From a checkpoint of a small sound classifier: width 128, muon at rate 0.0051.
Rows from block 5 of a small sound classifier, named by matrix and row number. Rows with one number belong to one neuron. Each number is 128 + 32 x the weight over its row's rms, rounded and kept within 0 to 255. All counts start at 0. Numbers have three digits each. After the name is the row's rms in percent of the matrix's.
After each neuron's rows are labels from the 100 clips, of 14976, where the neuron reaches its largest size: "top examples" is what is common among them; "loudest band" is the band of the loudest frequency at the time of the peak. Only what is clearly more common there than usual is listed. The data: read English sentences (LibriTTS-R). In brackets: how many of the 100.
# gate: second MLP gate (model.blocks.5.mlp.gate.weight, 336x128), inputs 64-127
# fc1: second MLP up (model.blocks.5.mlp.fc1.weight, 336x128), inputs 64-127
# fc2: second MLP down (model.blocks.5.mlp.fc2.weight, 128x336, transposed), outputs 64-127

gate.205 131:124130128120074091102150168138069148195119119130136110105169131155080159116110110163154139081151105145126152119100101102170063125101116139093176142178086111165109118094182084143194125144117084
fc1.205 121:204185125101147111120110113051138112091150161138112181152146080161068141132149102095109124121109086121077103063130179127152151095053165154091110161143170132091150166145151156069161164137147140
fc2.205 111:151074166111171104117158162171089086126077106102191121115146157119136103126152185100121132078126146141101122132107124125109145086195078097171098132100135124169096130158130156151203141141133147
top examples: voice: female (96)
loudest band: 250 to 500 Hz (60)

gate.75 125:151131184154114172142157122097185112117094147103190168136140126124084145157133104136154184189163140091142159150080118104130082048104181181101157117172140151101145110089125125106126122094099129
fc1.75 120:106133207163126139125103127150147143160082086099216090124112081150112154119090123161122136169148126124124176147151133086175139130103148156104161141119171134113137104064137115121122161133103141
fc2.75 114:107112187143149122144134179185091102091061137095088146171067104125153107143187158069130139191190077112099115069137171162155120163102103100179151138133145130116121167104098090183118049137162101
top examples: voice: female (88)
loudest band: 250 to 500 Hz (37)

gate.6 123:182054131176121195131116156125176134113152136149187059155053171132146158114110180128138152108148130107118144111025095098190110121145116120142135122110107146111074147148094091068103100180137084
fc1.6 119:115075096137122118128137153105117100144173132165164150156093162169140085155085126080152126084123143166119155126141112103107166090096155114156086115077116107081137109159091101102113167139110127
fc2.6 141:114143154094102091102102131117110113144159066181191149120142122120147175090131165071203125187165129114120125135084170195116108124125111137092087117170145130084129180112200105170082099091104086
top examples: voice: male (74)
loudest band: 250 to 500 Hz (44)

gate.8 158:108160138129056161099143105085108166143109123153098163126152135096126135070123128123176111204150164139212104183051154062123066137160062146063161136151106175060136088115098143149152122181121106
fc1.8 150:104104114165156072122145090174177098103204159122104112112097140174115159170099091170115123106096101142053145102146077178159123114049136099180161144116105071190120157145181179118132140082089148
fc2.8 141:138105124030111139118149117142098091133211134146140162162142134082146129138115163170122139128125138168129134095131145107132060130103122208140175100122093136131081112122125141106109172094127123
top examples: voice: male (94)
loudest band: 500 to 1000 Hz (30)

gate.181 116:098105133152177141134092152115096097159136100088103159135153107143100094114083117144127145174094114119158003125081100116126086128177128086077098112188185125104113144154080092075147127097105130
fc1.181 124:128096113139140168164030134144126140138118093149147066130121174170120119127120142116146094204112118093126065163166178150101117125080154175152162174156167170130121184104098122183144150105149128
fc2.181 124:150110147124097162177060116180152163118112114127122091061115176112138091107198144122112165165153085160200140134115146154125133136076106157123132149116100099110128115152106133158048130113110111
top examples: voice: female (96)
loudest band: 250 to 500 Hz (32)

gate.18 018:149175156158136143144135107127129160080099136121158142109132157102155109125145132207122178179127112114096092154085120130169074074124154132101064084113127179107124177109153124179147143085110157
fc1.18 025:129144137053140167131111129237113167110086118154178110151089115146115136153137097172103148142146112167154127148119056149138113170117130154083118131104119181074155198103118092113134170087159080
fc2.18 025:114132103147125126125105169077131180094128172094187145092046111092108114149125151115095128119085102187105067199121125153211137124143144118115145133152117104113077144087146150116117138132085138
top examples: voice: female (86)
loudest band: 250 to 500 Hz (36)

gate.146 128:098137148088111108149205129172075116096161155136184135176108117157133122124118119108161182078152135130123120118145068129107145107101116120138149048115107172101109170078194148124136174135127147
fc1.146 131:158127111076085244077220135153077064090099140171169122158165128152128155125111099049153174110149162144116130132112150099141159105124152109171128099152141155093159124117150135093119115199147133
fc2.146 144:140173099079056090131141103103117122077064105138149134131129124097102087110127096112129152106148101079115098153101110110140076114110100150133118124113085136149134207103129125116107077162150126
top examples: voice: male (76)
loudest band: 4000 to 8000 Hz (31)

gate.37 100:102065122100108146157065142111123134157093159085064093146145108125112146147109116160142027125126117117148078092127108114169114027091103188161169115111128081125110131154141174145117215125127122
fc1.37 100:129107145118173097136141178175078092069135115085158127111173137130102104131111149126122124109137163150140106198193120138139106139107135152078111093152123116121125144161121105150079031080114109
fc2.37 098:166109124099102092121104103154117070135105143182208152197122146152092105144104146160155149088111217113118145144143130104140118178141039071105111119173156059154119112108125120179132170112170077
top examples: voice: female (94)
loudest band: 250 to 500 Hz (38)

gate.166 095:162136109136084146155185157038112164127089149148075153076119154126203125103086118111090133166110110083126103172128135115098111110128100099105148215116100107152091093087126144080146149131117116
fc1.166 099:102108122061169113097206105124087126116130141150159108118113045123097167156117098144103116138119102147095098124138127127143144082111119138102116148131179097136115117131079115111177068174105134
fc2.166 086:149168104156129180136145127102093155154162161127114129100108156071106148085131125131116095160059119106021128131114085146105141137086139133062114097112175143093184158101097131148153145096168147
top examples: voice: male (74)
loudest band: 250 to 500 Hz (32)

gate.45 080:123140112074108132152095108172068152125116159121159116146174117098103127157140140132112221106123104099134146146146113085138138110179147179078112142137128140162093145090140072047120126087113121
fc1.45 090:123144093120139102112174083166083136078109113113166138147112167133092199128146150123089126161076112118160153150135059128163047091085189151144086154104170108107109098137212149104150116042144132
fc2.45 095:120118113137150171079132164146113200175099121145115120138081079203106143154111133176125116130095139138141149100149118155115130128130137148135059210123139098168161187177144135148141128100112105
top examples: voice: male (87)
loudest band: 250 to 500 Hz (32)

gate.31 029:154158103052159179182082087102128116137165128190087133144147153161153144127136094108136082113102156128166142150176113148077132153084081162100078130143075103099173211163117152118099177131148133
fc1.31 031:103120132141141112130129112118126119109121108094127083177066108099152121159175181093100153090144101134089129081114107158176135111129174085111133151139113147111081080141153125142138110112128201
fc2.31 032:070140107152133078123097123132157096066146163106106147144118102111161072141087126137137122142112122123107159131133152131125120102192125121123166086177138197127114097126118186090163182117201111
top examples: voice: female (90)
loudest band: 250 to 500 Hz (31)

gate.23 134:145117111139171139187179109059144117124096146135126089096135151088125118127147115116145161130161082113077144172172164136142119048095090146164120097093128098095102091157149131141142148170073149
fc1.23 125:149125162140129110129101202124158187095120132133149167124067134135090149152110175085111116140046126158168105163109091068079137199157143112124157110209111185184113100106103092114133159071189104
fc2.23 134:120096160174120161119074131078179095121200160148110086133142112145164177128094102159182093130156094144121138111134127154138079158097152095138120127152137069118139130163146128143119119144076148
top examples: voice: male (88)
loudest band: 4000 to 8000 Hz (35)

gate.89 153:180097131105099097121129097102165129112072103029115060083125096101150183104100141172116088149200152149148164117108158111173110113136056162080155093133177145201169118108134103149108100154121136
fc1.89 145:111104088139113089099161147189132152160077118084143086098119114118132138110081143124118116157145133130094142088083070141122152089133085118111132135153150108174110154131118096126141205137149124
fc2.89 140:156149121105160083104129156103087132147041133152143119156133127119074120090133113113110141138113195098107136100137137085140163119046128092158137254139154131098147150143110135090094136227157146
top examples: voice: female (97)
loudest band: 250 to 500 Hz (40)

gate.231 124:132157106126070135169158170068167089098141162120162111093121093074158131108082138104129086107139134146163042132098106134039112170098124140151118140090144103129103177091107106107142168141119140
fc1.231 122:104101158096148135141100113161123158088127111100152130125063140146119131110129115120187148139149117135130195105176131097115130143124142169109137157141122207183182035172144143096053089056117158
fc2.231 115:120181120139126146122144155125142064118052110099176129122138099075087104163155135133134120135147083133136120160094181137075064169160105151117144089132112150116093087128191154194122111175096075
top examples: voice: female (85)
loudest band: 500 to 1000 Hz (37)

gate.314 099:123145099131110157055143097139166117148185135141126119079196137134096147158060141165171109121089093109166104168151113133109140179126111177123139108075125097138094135096155222176162079146107104
fc1.314 107:133107089149137158060122143146168121117124151111164087093152131133083131179067134124163145178144074099113089183162122168104111130183138194116192094098139113148151110098144254136157100127152124
fc2.314 102:112121142168138122135106097160087137137167126113082211074124178073162144122140129226120121143187148197086165129159147070134123185091117148146082097158159087076135147120137099077114153113139101
top examples: voice: male (80)
loudest band: 250 to 500 Hz (39)

gate.65 066:102175121130134134162171102137169092077128083146151152122082081095108156134163134104090116140108127157151142152115081118135108111135117090149100141157130111103143117109145090069229127122123109
fc1.65 076:130111122229142089206153112105172100059135125143148135103180138114134101149129077126126158149122116129090111122173099175095084144147083165156079113112128081123151110136116145117114159103140099
fc2.65 070:093113169141145129144112149122107148115166139126100188160034137095082158085104149093099135068145103095108146109086102111163139152058136131137161110079101110107093137108186134181180109137142137
top examples: voice: female (86)
loudest band: 500 to 1000 Hz (34)

gate.93 122:156162087116104204161111137200123108051116183119156139121126155088127117137149145062099108151145118109160185111125175118088093083139141107102133121109101098181114152112145115156090172163128048
fc1.93 124:130136159106130105118184106090116108162109114072165100162092081087146144175110142146114089138139124158163149127166112144091160162103102118165204153122142144119086138046189130137137146165077103
fc2.93 122:101103096107098154144116197102120104120109095139160176143076169100094133133133115141096088145140110056189150107155154131166141145147112148155155127139136080192050168120107129114106151122166099
top examples: voice: female (91)
loudest band: 250 to 500 Hz (40)

gate.92 022:104200133151104195142142150123127134168106127109126139085097185159127127121133150126123134147137132123094132224122130163192111174152086083102147121117172104152109186150133124125095133095111137
fc1.92 022:139141100100091080134119116135106125098135075143111152116108114182082156094116096144117152081115159133185160070151090105119090105174097129097118126155130171150176122127114174067138127142125102
fc2.92 024:081154154075082121116153106166136144123101109154134157104143128103127216150079088170114077121082129122053135102133151099143089153182145123136105135103192075169095129120118122136118156112158137
top examples: voice: male (78)
loudest band: 500 to 1000 Hz (40)

gate.30 130:183111099075111102111130103124148147119091156167111131130134144146106115098104138147167149109137086135130143120153079088174099111116161093112108123088113098200136168087215058058137185139092075
fc1.30 133:128125148135103168113133184102120084153173114093168199119103146181114133089099102082099129082070079160137120141072153101137128116187139140158096203137115113182128140179144126104094134133167118
fc2.30 123:118105084187117137093100106157108114152101200183126156082142145118153149139107141134105124154125120107150127140133142083134167153161122144062128188107059154144136161117138140146161144084140138
top examples: voice: female (96)
loudest band: 250 to 500 Hz (47)

gate.207 102:127138140054087175154123108142106131128218154161154149128152096147123086088081172139140136129100104112090136141196144155127132150123108123123132131141143134139099128114128128134124151133108136
fc1.207 113:167104086156192080132100122138112103120055118100120124128090106192117114104133132090121157130147158155210163149071145102132092155089141082099162163178070123141155150166079085138100086142127176
fc2.207 124:156114153180146116148055134157149098092117138085185141141147139176089153090082111060095174114164157173169099133142100127137124172138139164153091113122130060113139126126132139081120098147152154
top examples: voice: male (80)
loudest band: 250 to 500 Hz (35)

gate.235 165:167171197117090137100131120121094133135113132130126163163111085188157095131101149144149145118190135086199076134126159171094121090136116123154165195202088094103132144086129074114076176140097092
fc1.235 153:138149149080098160090109096147147133107087109092078167092107108148146142130089197079186115108118142142089122148146169116174142119122112156152176163150119102146188120172140124113162156124170096
fc2.235 154:078090141123081122088150099235143166095125111211147138087151142143135094171135126171149136145104088153104146142118164175118104179085125196111143122115122141157062131118100155143085104124139121
top examples: voice: female (100)
loudest band: 500 to 1000 Hz (25)