From a checkpoint of a small sound classifier: activation swiglu.
Rows from block 2 of a small sound classifier, named by matrix and row number. Rows with one number belong to one neuron. Each number is 128 + 24 x the weight over its row's rms, rounded and kept within 0 to 255. All counts start at 0. Numbers have three digits each. After the name is the row's rms in percent of the matrix's.
After each neuron's rows are labels from the 100 clips, of 14976, where the neuron reaches its largest size: "strongest on" is what is common among them; "loudest" is the band of the loudest frequency at the time of the peak. Only what is clearly more common there than usual is listed. The data: read English sentences (LibriTTS-R).
# gate: second MLP gate (model.blocks.2.mlp.gate.weight, 336x128), inputs 43-85
# fc1: second MLP up (model.blocks.2.mlp.fc1.weight, 336x128), inputs 43-85
# fc2: second MLP down (model.blocks.2.mlp.fc2.weight, 128x336, transposed), outputs 43-85

gate.85 090:138113140114150127133115134136165151112135156156102117115139173151145094135123129142158140150104135131144127152138117131140125147
fc1.85 095:075143160149087092120119092128126159109101157109151106111160106140172116089072153106156152174110118119122164162092119126147170128
fc2.85 090:131137169131124085141124152113137176139104119135156155143102097119103141143156148156102086141106166115160101114133130129105135146
strongest on: voice: male
loudest: 250 to 500 Hz

gate.90 043:130089119160114133113114132112117119153129077142109140126120180136095150113077133096146120106131109121062126089139142108190143095
fc1.90 048:149087140147102163127122125128100128157138108136131159134137156157067140117136131089159141134129099139084112094123150115188143103
fc2.90 047:105142120099107151139158100113085166141104159111146152140136163167111090100136156109112177141135103098142110129148131134150138117
strongest on: voice: male
loudest: 4000 to 8000 Hz

gate.212 127:103157125129141119145112116123128113152154135154148095141117134143093120147130102139132123123171107122150135139118143089152096095
fc1.212 130:134101118117129153085169118144104125145101128153075129145177143097166161058116156108136104118122151114114122119163132163136135097
fc2.212 133:117109136101129111118106115100125084121109135075093085130152139113176132116134105142185157160147158096124134132119142159096111165
strongest on: voice: male
loudest: 500 to 1000 Hz

gate.122 096:140121151098127153142152117179181134140113129140123133170150094116188155117106116100142089133146148107140137158114135188146116120
fc1.122 106:131130163138134089089184114096092128152127105117138081129138158129078126132144139121136139128148101130148121096132118153094119146
fc2.122 102:139122154094143143095098109095132106132100140165107153134165154089107114159107074109124095122158132155124091125149148130125125094
strongest on: voice: male
loudest: 500 to 1000 Hz

gate.72 058:114127123110135116143130133135143147122190098106145128132122134152169136117139107145086125162102136123123114138138100125176113152
fc1.72 055:129144157100160114131122136101132163125137114114157131110129113131166137160164101122087122141107154154100125099129114129188113147
fc2.72 068:110074124147132116110116179148124144153144159064144130137109129109114144145101161122129094135122144119132096066130131138172099129
strongest on: voice: male
loudest: 250 to 500 Hz; 500 to 1000 Hz

gate.214 021:115114128111127146145097107113109150118129100111160130138174116174156131121107066131122164132101147109146097126158174107126129114
fc1.214 023:139162113128163148066125122085155132148124131178148070087092123135113109086113114155136104122152154125123102133110133113147111147
fc2.214 022:090155067126139115143117100104119117125098101150124111161106099135119131155128131168119117140128100127105160126119127126107089146
strongest on: voice: male
loudest: 250 to 500 Hz

gate.168 164:126144102146139137144085103106198115132112155123138168135141140118153115129100126144115140162141141126085136102141137148164147180
fc1.168 138:113148125128153127115123142110163127143139152128106131097149157120126143125148126112176107122123171155154138123123087161103125095
fc2.168 138:150137125123096136107117120110157099109102157167125160145118102108154116115137101131130124165159155087122130127109159144153119091
strongest on: voice: female
loudest: 500 to 1000 Hz

gate.335 026:122143108150118132121137152140147141172125132151105103155146137123099135141122160154142118076086129085092122105132145086171133130
fc1.335 031:125158098170096121151180142141145126156152111156143110151141183091100138122148142122207152112126142123087131123151166118147084118
fc2.335 028:148117116139140103112146118106141163160108155115129128148118105106132163139157153114115114103088153142120159109118117178105144117
strongest on: voice: male
loudest: 4000 to 8000 Hz

gate.110 031:169110103120148153123116138127110156124142091104148117140105134095115130153081097140128118129123101105131111098170148132145172157
fc1.110 036:065141151112129127130152127104127108142114121146079148104143159118142113106085122101125114158156113136111087135168132152204141064
fc2.110 039:117087079154083134168103112114127148125099107112075108108158147089100100099121147121138133156115119143129171107095124154164108084
strongest on: voice: male
loudest: 250 to 500 Hz

gate.167 114:122139163093055155146103107112145132164127128083078071141105166139126143120140113128088135101152162123190134138167127128133132130
fc1.167 110:130133151166138151122095100138153112136152099168107135161115123113096123150120101137112169112121119169133150089171123149125119112
fc2.167 116:104122133141106158082111120131120134140139133058150093104135107167149094180101131163103131121146108140091183121151140162157145128
strongest on: voice: male
loudest: 250 to 500 Hz

gate.133 029:083094139133110109147108146102139133120141168117145130113132122104110128110121115133101137139096102114156143153143138122072103178
fc1.133 038:152080152120134091149077158112135105139118130111137147112156166144155181094127114145116153135169143132170130136122110133152151119
fc2.133 043:159093136141093122127154060154161134116106126146134145128092145154141126156164149140123127065153121119128147100116122163110148108
strongest on: voice: female
loudest: 250 to 500 Hz

gate.23 154:143141105114125153152142136144148151106106118137160092136112108184119129160140133101134097157174124120128091159095098101127155093
fc1.23 137:138159111115142082136163148154159129159108103126154122128137148141141145130094106100130135109122142072091131190123117150131121126
fc2.23 137:168138117112088128135149170118105132111088084170119138123132135145168121124157119090118118118165128112137141129189123137126149115
strongest on: voice: male
loudest: 250 to 500 Hz

gate.8 092:139135085120173155109123146098121145142134133137145116078101185152166136138121125106099143132157130125126131094108126143126103147
fc1.8 099:095098120136084152126123137107113101153102177143169086102097141144133097121151132108082175116136126156113115122119137134150110154
fc2.8 093:121132136116118127122172144162153132182126145112143090106124082130113164164120111105125123132090116147085122107141123101136135084
strongest on: voice: male
loudest: 250 to 500 Hz

gate.228 042:152142093105159157132135106146116110140120113130146171145108092143131140129109158117138142163154159135120097108079126152092110138
fc1.228 044:125142147154122164136080134166146137156138111102135152140093160131138137129121176119105087175088104142132151141110141153127105112
fc2.228 048:096147051128137115162117074161128133108128116151108151118154151129158133077096142175129113153160121120144144144111114114148148102
strongest on: voice: male
loudest: 250 to 500 Hz