From a checkpoint of a small sound classifier.
Model: norm layernorm, activation swiglu.
Training: muon at rate 0.0051, batches of 64.
Data: 15625 training examples, 52.4 epochs.
Rows from block 5 of a small sound classifier, named by matrix and row number. Rows with one number belong to one neuron. Each number is 50 + 10 x the weight over its row's rms, rounded and kept within 0 to 99. All counts start at 0. After the name is the row's rms in percent of the matrix's.
After each neuron's rows are labels from the 100 clips, of 14976, where the neuron reaches its largest size: "responds to" is what is common among them. Only what is clearly more common there than usual is listed. The data: read English sentences (LibriTTS-R).
# gate: second MLP gate (model.blocks.5.mlp.gate.weight, 336x128), inputs 0-63
# fc1: second MLP up (model.blocks.5.mlp.fc1.weight, 336x128), inputs 0-63
# fc2: second MLP down (model.blocks.5.mlp.fc2.weight, 128x336, transposed), outputs 0-63

gate.57 018:60 56 60 47 71 48 54 56 43 46 58 36 37 39 41 49 62 45 40 47 59 54 50 45 64 37 47 56 60 44 39 57 49 50 26 38 44 51 51 54 46 49 58 52 69 44 46 56 56 63 73 38 64 71 43 53 44 69 58 44 63 55 60 53
fc1.57 022:56 43 52 44 27 81 45 61 48 56 45 49 45 48 53 57 49 44 58 46 51 48 32 57 37 57 55 48 35 48 65 47 48 47 33 54 49 48 54 44 60 61 42 43 56 59 81 41 63 37 55 52 45 48 51 50 44 42 38 53 42 52 37 41
fc2.57 026:51 52 57 47 63 31 48 59 46 59 55 34 47 56 50 23 45 72 47 51 52 60 57 57 42 55 51 52 49 31 64 58 40 65 58 56 43 51 55 53 51 53 61 41 31 43 32 51 56 41 40 46 39 54 44 73 62 46 49 62 63 33 44 51
responds to: voice: male

gate.6 123:65 48 49 42 56 47 43 54 46 28 45 26 52 50 66 44 69 41 51 55 47 50 59 58 53 61 55 60 62 56 39 40 50 48 42 40 42 62 43 44 40 45 49 52 46 52 50 57 48 42 39 37 56 70 42 62 60 57 40 56 55 47 60 47
fc1.6 119:54 46 14 47 52 47 53 55 46 43 73 24 45 73 68 43 41 53 45 28 52 54 82 42 59 51 54 56 58 71 53 47 44 37 51 31 54 36 52 45 51 43 57 45 46 63 45 48 42 51 60 46 49 61 51 60 56 44 47 55 48 42 46 33
fc2.6 141:62 52 72 43 56 58 39 40 37 65 65 56 50 43 47 51 39 40 41 31 52 50 46 59 60 48 47 46 60 67 48 37 45 52 44 57 50 68 45 52 44 46 71 34 70 53 56 53 47 45 51 49 45 44 30 55 61 51 43 57 47 60 42 42
responds to: voice: male

gate.176 110:38 49 60 46 59 55 54 50 38 54 41 49 60 48 39 63 40 52 50 45 47 59 39 61 53 41 60 50 33 39 56 53 37 48 39 60 40 66 56 65 31 56 50 49 54 42 55 53 48 28 34 70 61 52 61 63 52 44 63 62 45 35 51 48
fc1.176 123:60 40 38 42 39 51 53 60 31 41 41 34 70 48 47 41 42 60 56 63 58 49 49 44 55 46 60 47 40 64 57 52 53 46 34 47 43 58 66 39 46 64 59 52 48 58 62 49 32 46 31 42 34 44 59 53 52 72 58 56 61 37 47 30
fc2.176 119:60 65 54 44 68 31 47 31 55 56 40 56 35 44 37 50 67 46 55 50 53 59 50 34 57 56 48 46 59 62 38 65 60 64 49 60 56 41 39 73 49 54 66 47 49 74 54 66 62 36 48 41 49 54 48 60 43 46 51 67 44 54 50 74
responds to: voice: male

gate.329 019:58 61 47 50 51 50 60 40 32 32 55 73 62 54 55 60 41 56 57 41 38 58 55 49 61 34 41 33 40 42 26 51 56 38 42 64 52 45 51 79 51 40 66 57 49 52 45 59 54 69 52 53 57 55 60 37 47 73 42 62 48 49 58 60
fc1.329 023:39 42 60 47 64 52 45 44 52 41 53 60 45 37 61 44 48 54 53 66 27 65 61 56 51 49 35 36 49 46 56 57 45 49 58 68 28 39 61 45 47 36 43 42 65 46 37 61 63 57 41 52 53 48 52 49 58 61 58 54 49 43 60 58
fc2.329 024:35 62 43 48 49 58 41 53 54 49 64 56 39 60 40 55 43 37 56 67 68 43 54 59 33 46 55 71 46 54 44 40 45 39 65 36 52 34 57 62 33 47 48 53 25 48 48 59 44 63 33 48 46 44 34 62 62 47 51 60 59 53 33 64
responds to: voice: male

gate.161 135:34 58 60 62 63 60 59 45 68 58 55 33 43 57 50 62 51 54 48 39 38 46 45 67 63 66 42 42 40 41 39 49 62 54 38 53 57 48 61 48 51 33 41 42 66 63 23 50 48 50 32 59 32 48 49 50 53 59 64 58 36 49 52 66
fc1.161 130:41 54 55 60 48 68 51 47 44 53 48 60 42 34 61 49 33 37 39 55 51 43 61 47 40 42 61 58 67 58 45 40 44 58 59 53 52 40 50 43 51 57 47 41 72 66 56 30 58 53 76 49 45 53 34 48 64 54 32 47 57 45 42 54
fc2.161 132:46 49 53 31 48 51 54 39 49 65 48 52 65 74 49 32 53 69 43 51 42 56 58 39 46 47 64 47 41 50 34 44 56 51 44 37 49 48 52 31 52 51 46 45 49 55 50 55 48 62 70 50 32 72 42 47 27 51 37 60 51 36 40 56
responds to: voice: male

gate.249 033:47 42 59 30 50 72 48 52 41 65 55 54 49 18 48 50 52 51 54 29 41 63 49 37 43 47 51 33 56 54 51 38 45 46 35 41 42 49 52 55 51 51 56 57 36 39 44 48 37 57 65 32 39 66 57 63 53 38 33 53 50 43 57 56
fc1.249 036:44 54 55 38 36 50 53 56 42 73 72 53 41 51 43 43 53 53 47 39 48 34 46 42 68 62 67 50 45 58 61 38 42 52 43 44 47 51 40 49 43 48 41 59 40 39 53 51 46 58 57 55 49 62 51 51 63 46 58 47 39 40 34 59
fc2.249 040:44 40 40 53 58 58 50 42 50 49 48 76 41 38 49 51 44 42 40 42 50 59 54 62 51 55 32 36 61 51 41 43 33 59 75 68 47 53 54 53 49 40 70 44 51 41 40 41 50 47 64 43 46 40 37 50 51 43 55 55 57 36 54 45
responds to: voice: male

gate.156 130:50 44 48 53 47 48 47 63 62 61 38 55 40 56 57 61 45 55 43 34 50 45 57 43 63 60 52 54 58 47 56 40 48 47 46 41 64 56 54 72 41 45 58 51 46 64 53 71 38 48 51 46 24 55 30 43 42 44 50 60 55 34 44 46
fc1.156 116:45 53 57 63 51 45 47 37 29 49 55 53 64 51 48 46 64 62 47 64 46 57 61 50 25 59 51 68 56 58 42 48 58 54 50 53 34 50 54 34 56 59 52 56 54 60 50 54 70 62 36 59 56 59 48 44 73 56 62 39 40 46 57 51
fc2.156 126:55 66 75 41 47 51 41 38 43 42 35 52 56 53 51 58 68 52 43 29 44 47 47 38 57 37 49 55 45 39 49 65 37 31 45 49 64 31 42 47 28 60 62 53 45 55 62 55 33 56 62 36 50 39 39 43 53 55 53 48 48 47 62 50
responds to: voice: female

gate.263 017:63 44 55 46 41 57 64 58 33 65 65 76 57 59 57 45 45 49 35 66 51 43 51 51 56 46 33 61 34 39 54 55 40 63 64 61 62 47 27 39 54 64 38 35 59 46 43 49 48 54 54 57 44 57 33 52 67 61 50 45 47 54 53 56
fc1.263 022:47 49 40 58 55 42 47 60 56 50 40 30 54 36 69 61 32 43 42 45 56 51 65 52 42 50 38 36 51 51 61 58 52 36 62 52 50 42 48 48 25 40 55 61 80 47 54 47 47 47 33 41 56 54 40 53 48 51 49 53 56 21 57 64
fc2.263 022:40 65 58 39 61 54 52 62 47 65 46 51 48 29 56 54 33 47 61 46 51 67 57 49 55 62 47 59 55 43 45 50 56 47 49 60 57 51 45 55 74 55 41 33 48 30 53 67 41 36 45 31 58 45 58 41 45 61 43 59 70 49 61 50
responds to: voice: male

gate.238 151:51 56 51 45 56 65 63 50 56 40 59 40 51 42 44 59 67 67 51 54 45 66 48 18 89 57 43 48 29 52 54 59 55 36 48 40 65 43 42 48 36 45 51 49 52 53 61 51 56 42 59 57 32 50 63 59 45 42 48 36 34 53 74 50
fc1.238 151:41 39 45 70 49 48 47 57 34 66 53 54 58 53 59 40 42 32 49 51 80 37 53 58 15 55 41 52 58 63 43 44 53 52 45 60 42 56 50 61 69 54 42 48 54 43 55 56 33 48 47 53 61 41 54 40 62 70 32 62 67 45 36 52
fc2.238 147:53 46 41 53 54 43 57 43 52 27 35 47 65 44 67 41 45 66 46 57 44 44 48 41 51 26 31 41 56 56 52 35 52 49 41 38 53 26 45 50 49 53 46 49 52 28 48 46 45 49 54 51 46 62 43 31 49 38 34 45 55 49 46 47
responds to: voice: male

gate.55 105:55 48 37 49 52 39 66 47 48 46 51 46 43 37 45 47 60 57 47 59 48 57 42 47 47 62 53 46 53 47 43 53 43 35 61 61 58 42 50 70 50 53 35 27 54 70 55 76 45 58 42 33 45 58 52 48 65 53 44 41 56 54 45 43
fc1.55 095:54 52 33 37 60 56 40 50 52 39 50 50 40 57 46 49 35 37 40 53 53 54 48 34 57 53 48 30 61 48 46 52 46 32 49 64 48 51 46 75 56 44 40 55 52 47 67 39 29 58 39 39 32 47 53 70 47 43 57 51 45 46 48 45
fc2.55 108:62 38 50 47 76 63 42 49 68 37 43 36 44 52 54 46 51 62 56 47 55 48 39 56 49 60 56 60 35 64 48 48 71 66 66 26 26 42 33 57 39 30 59 47 41 43 52 57 49 62 48 51 40 50 62 59 42 47 60 59 47 48 42 45
responds to: voice: male

gate.314 099:40 40 58 43 56 41 49 39 48 80 37 40 65 49 39 36 55 49 51 46 34 50 72 47 53 55 56 43 36 36 61 43 63 52 49 63 40 65 47 49 43 48 57 51 33 58 49 33 42 47 53 56 49 39 68 40 43 51 51 55 51 48 35 48
fc1.314 107:39 56 47 37 68 59 52 40 47 67 40 41 62 44 36 43 57 41 53 25 42 46 58 50 55 40 54 40 40 53 46 35 62 55 52 64 62 62 43 52 42 47 52 46 42 31 51 46 42 52 62 46 62 44 55 52 47 64 51 50 47 59 38 47
fc2.314 102:63 36 54 51 50 46 74 51 51 68 54 65 42 50 34 28 37 50 50 54 53 48 38 43 67 43 69 54 58 46 49 35 54 44 41 51 38 58 48 54 44 40 41 61 52 50 48 41 50 46 58 33 62 57 57 41 61 51 53 43 54 55 49 59
responds to: voice: male

gate.178 028:60 45 52 59 53 70 36 43 52 44 40 47 45 26 47 57 68 52 46 50 60 56 55 49 45 48 52 56 48 44 53 49 57 36 61 57 66 46 35 56 38 45 48 38 55 43 57 61 56 46 47 60 39 50 60 59 88 32 57 49 62 43 46 62
fc1.178 035:42 46 36 39 51 49 54 42 33 74 31 54 60 29 41 53 49 49 62 41 61 41 58 51 63 58 58 62 53 53 57 49 42 62 41 57 50 43 44 43 49 58 40 53 51 60 58 55 42 63 58 47 39 51 48 34 39 26 43 58 71 49 48 49
fc2.178 033:48 36 60 62 53 50 37 36 75 51 47 37 61 57 45 59 46 43 44 41 45 60 57 55 48 57 48 40 47 51 57 53 42 48 57 48 51 54 31 55 55 53 56 52 19 55 45 35 53 53 51 50 47 39 60 52 64 33 27 49 39 43 44 60
responds to: voice: female

gate.166 095:61 57 48 36 59 49 67 33 61 70 56 47 41 64 41 43 61 63 38 48 50 57 52 52 54 43 58 57 64 54 45 45 35 50 29 47 60 43 33 52 56 46 33 48 66 56 30 62 62 49 54 39 38 52 45 49 57 59 36 61 58 60 58 54
fc1.166 099:46 62 54 62 49 40 64 42 46 46 66 25 48 61 37 49 47 65 52 56 46 55 46 58 53 52 71 40 52 59 31 41 34 49 58 59 63 48 34 40 56 35 59 71 43 38 56 60 64 42 52 49 39 65 32 56 41 71 47 39 44 64 54 61
fc2.166 086:46 41 65 56 46 45 51 32 57 51 74 49 42 16 51 52 47 53 51 38 63 55 50 64 62 49 56 60 52 37 49 48 66 70 53 42 44 28 53 63 52 46 59 50 37 57 43 61 57 43 55 55 43 57 46 33 49 57 47 39 51 56 66 54
responds to: voice: male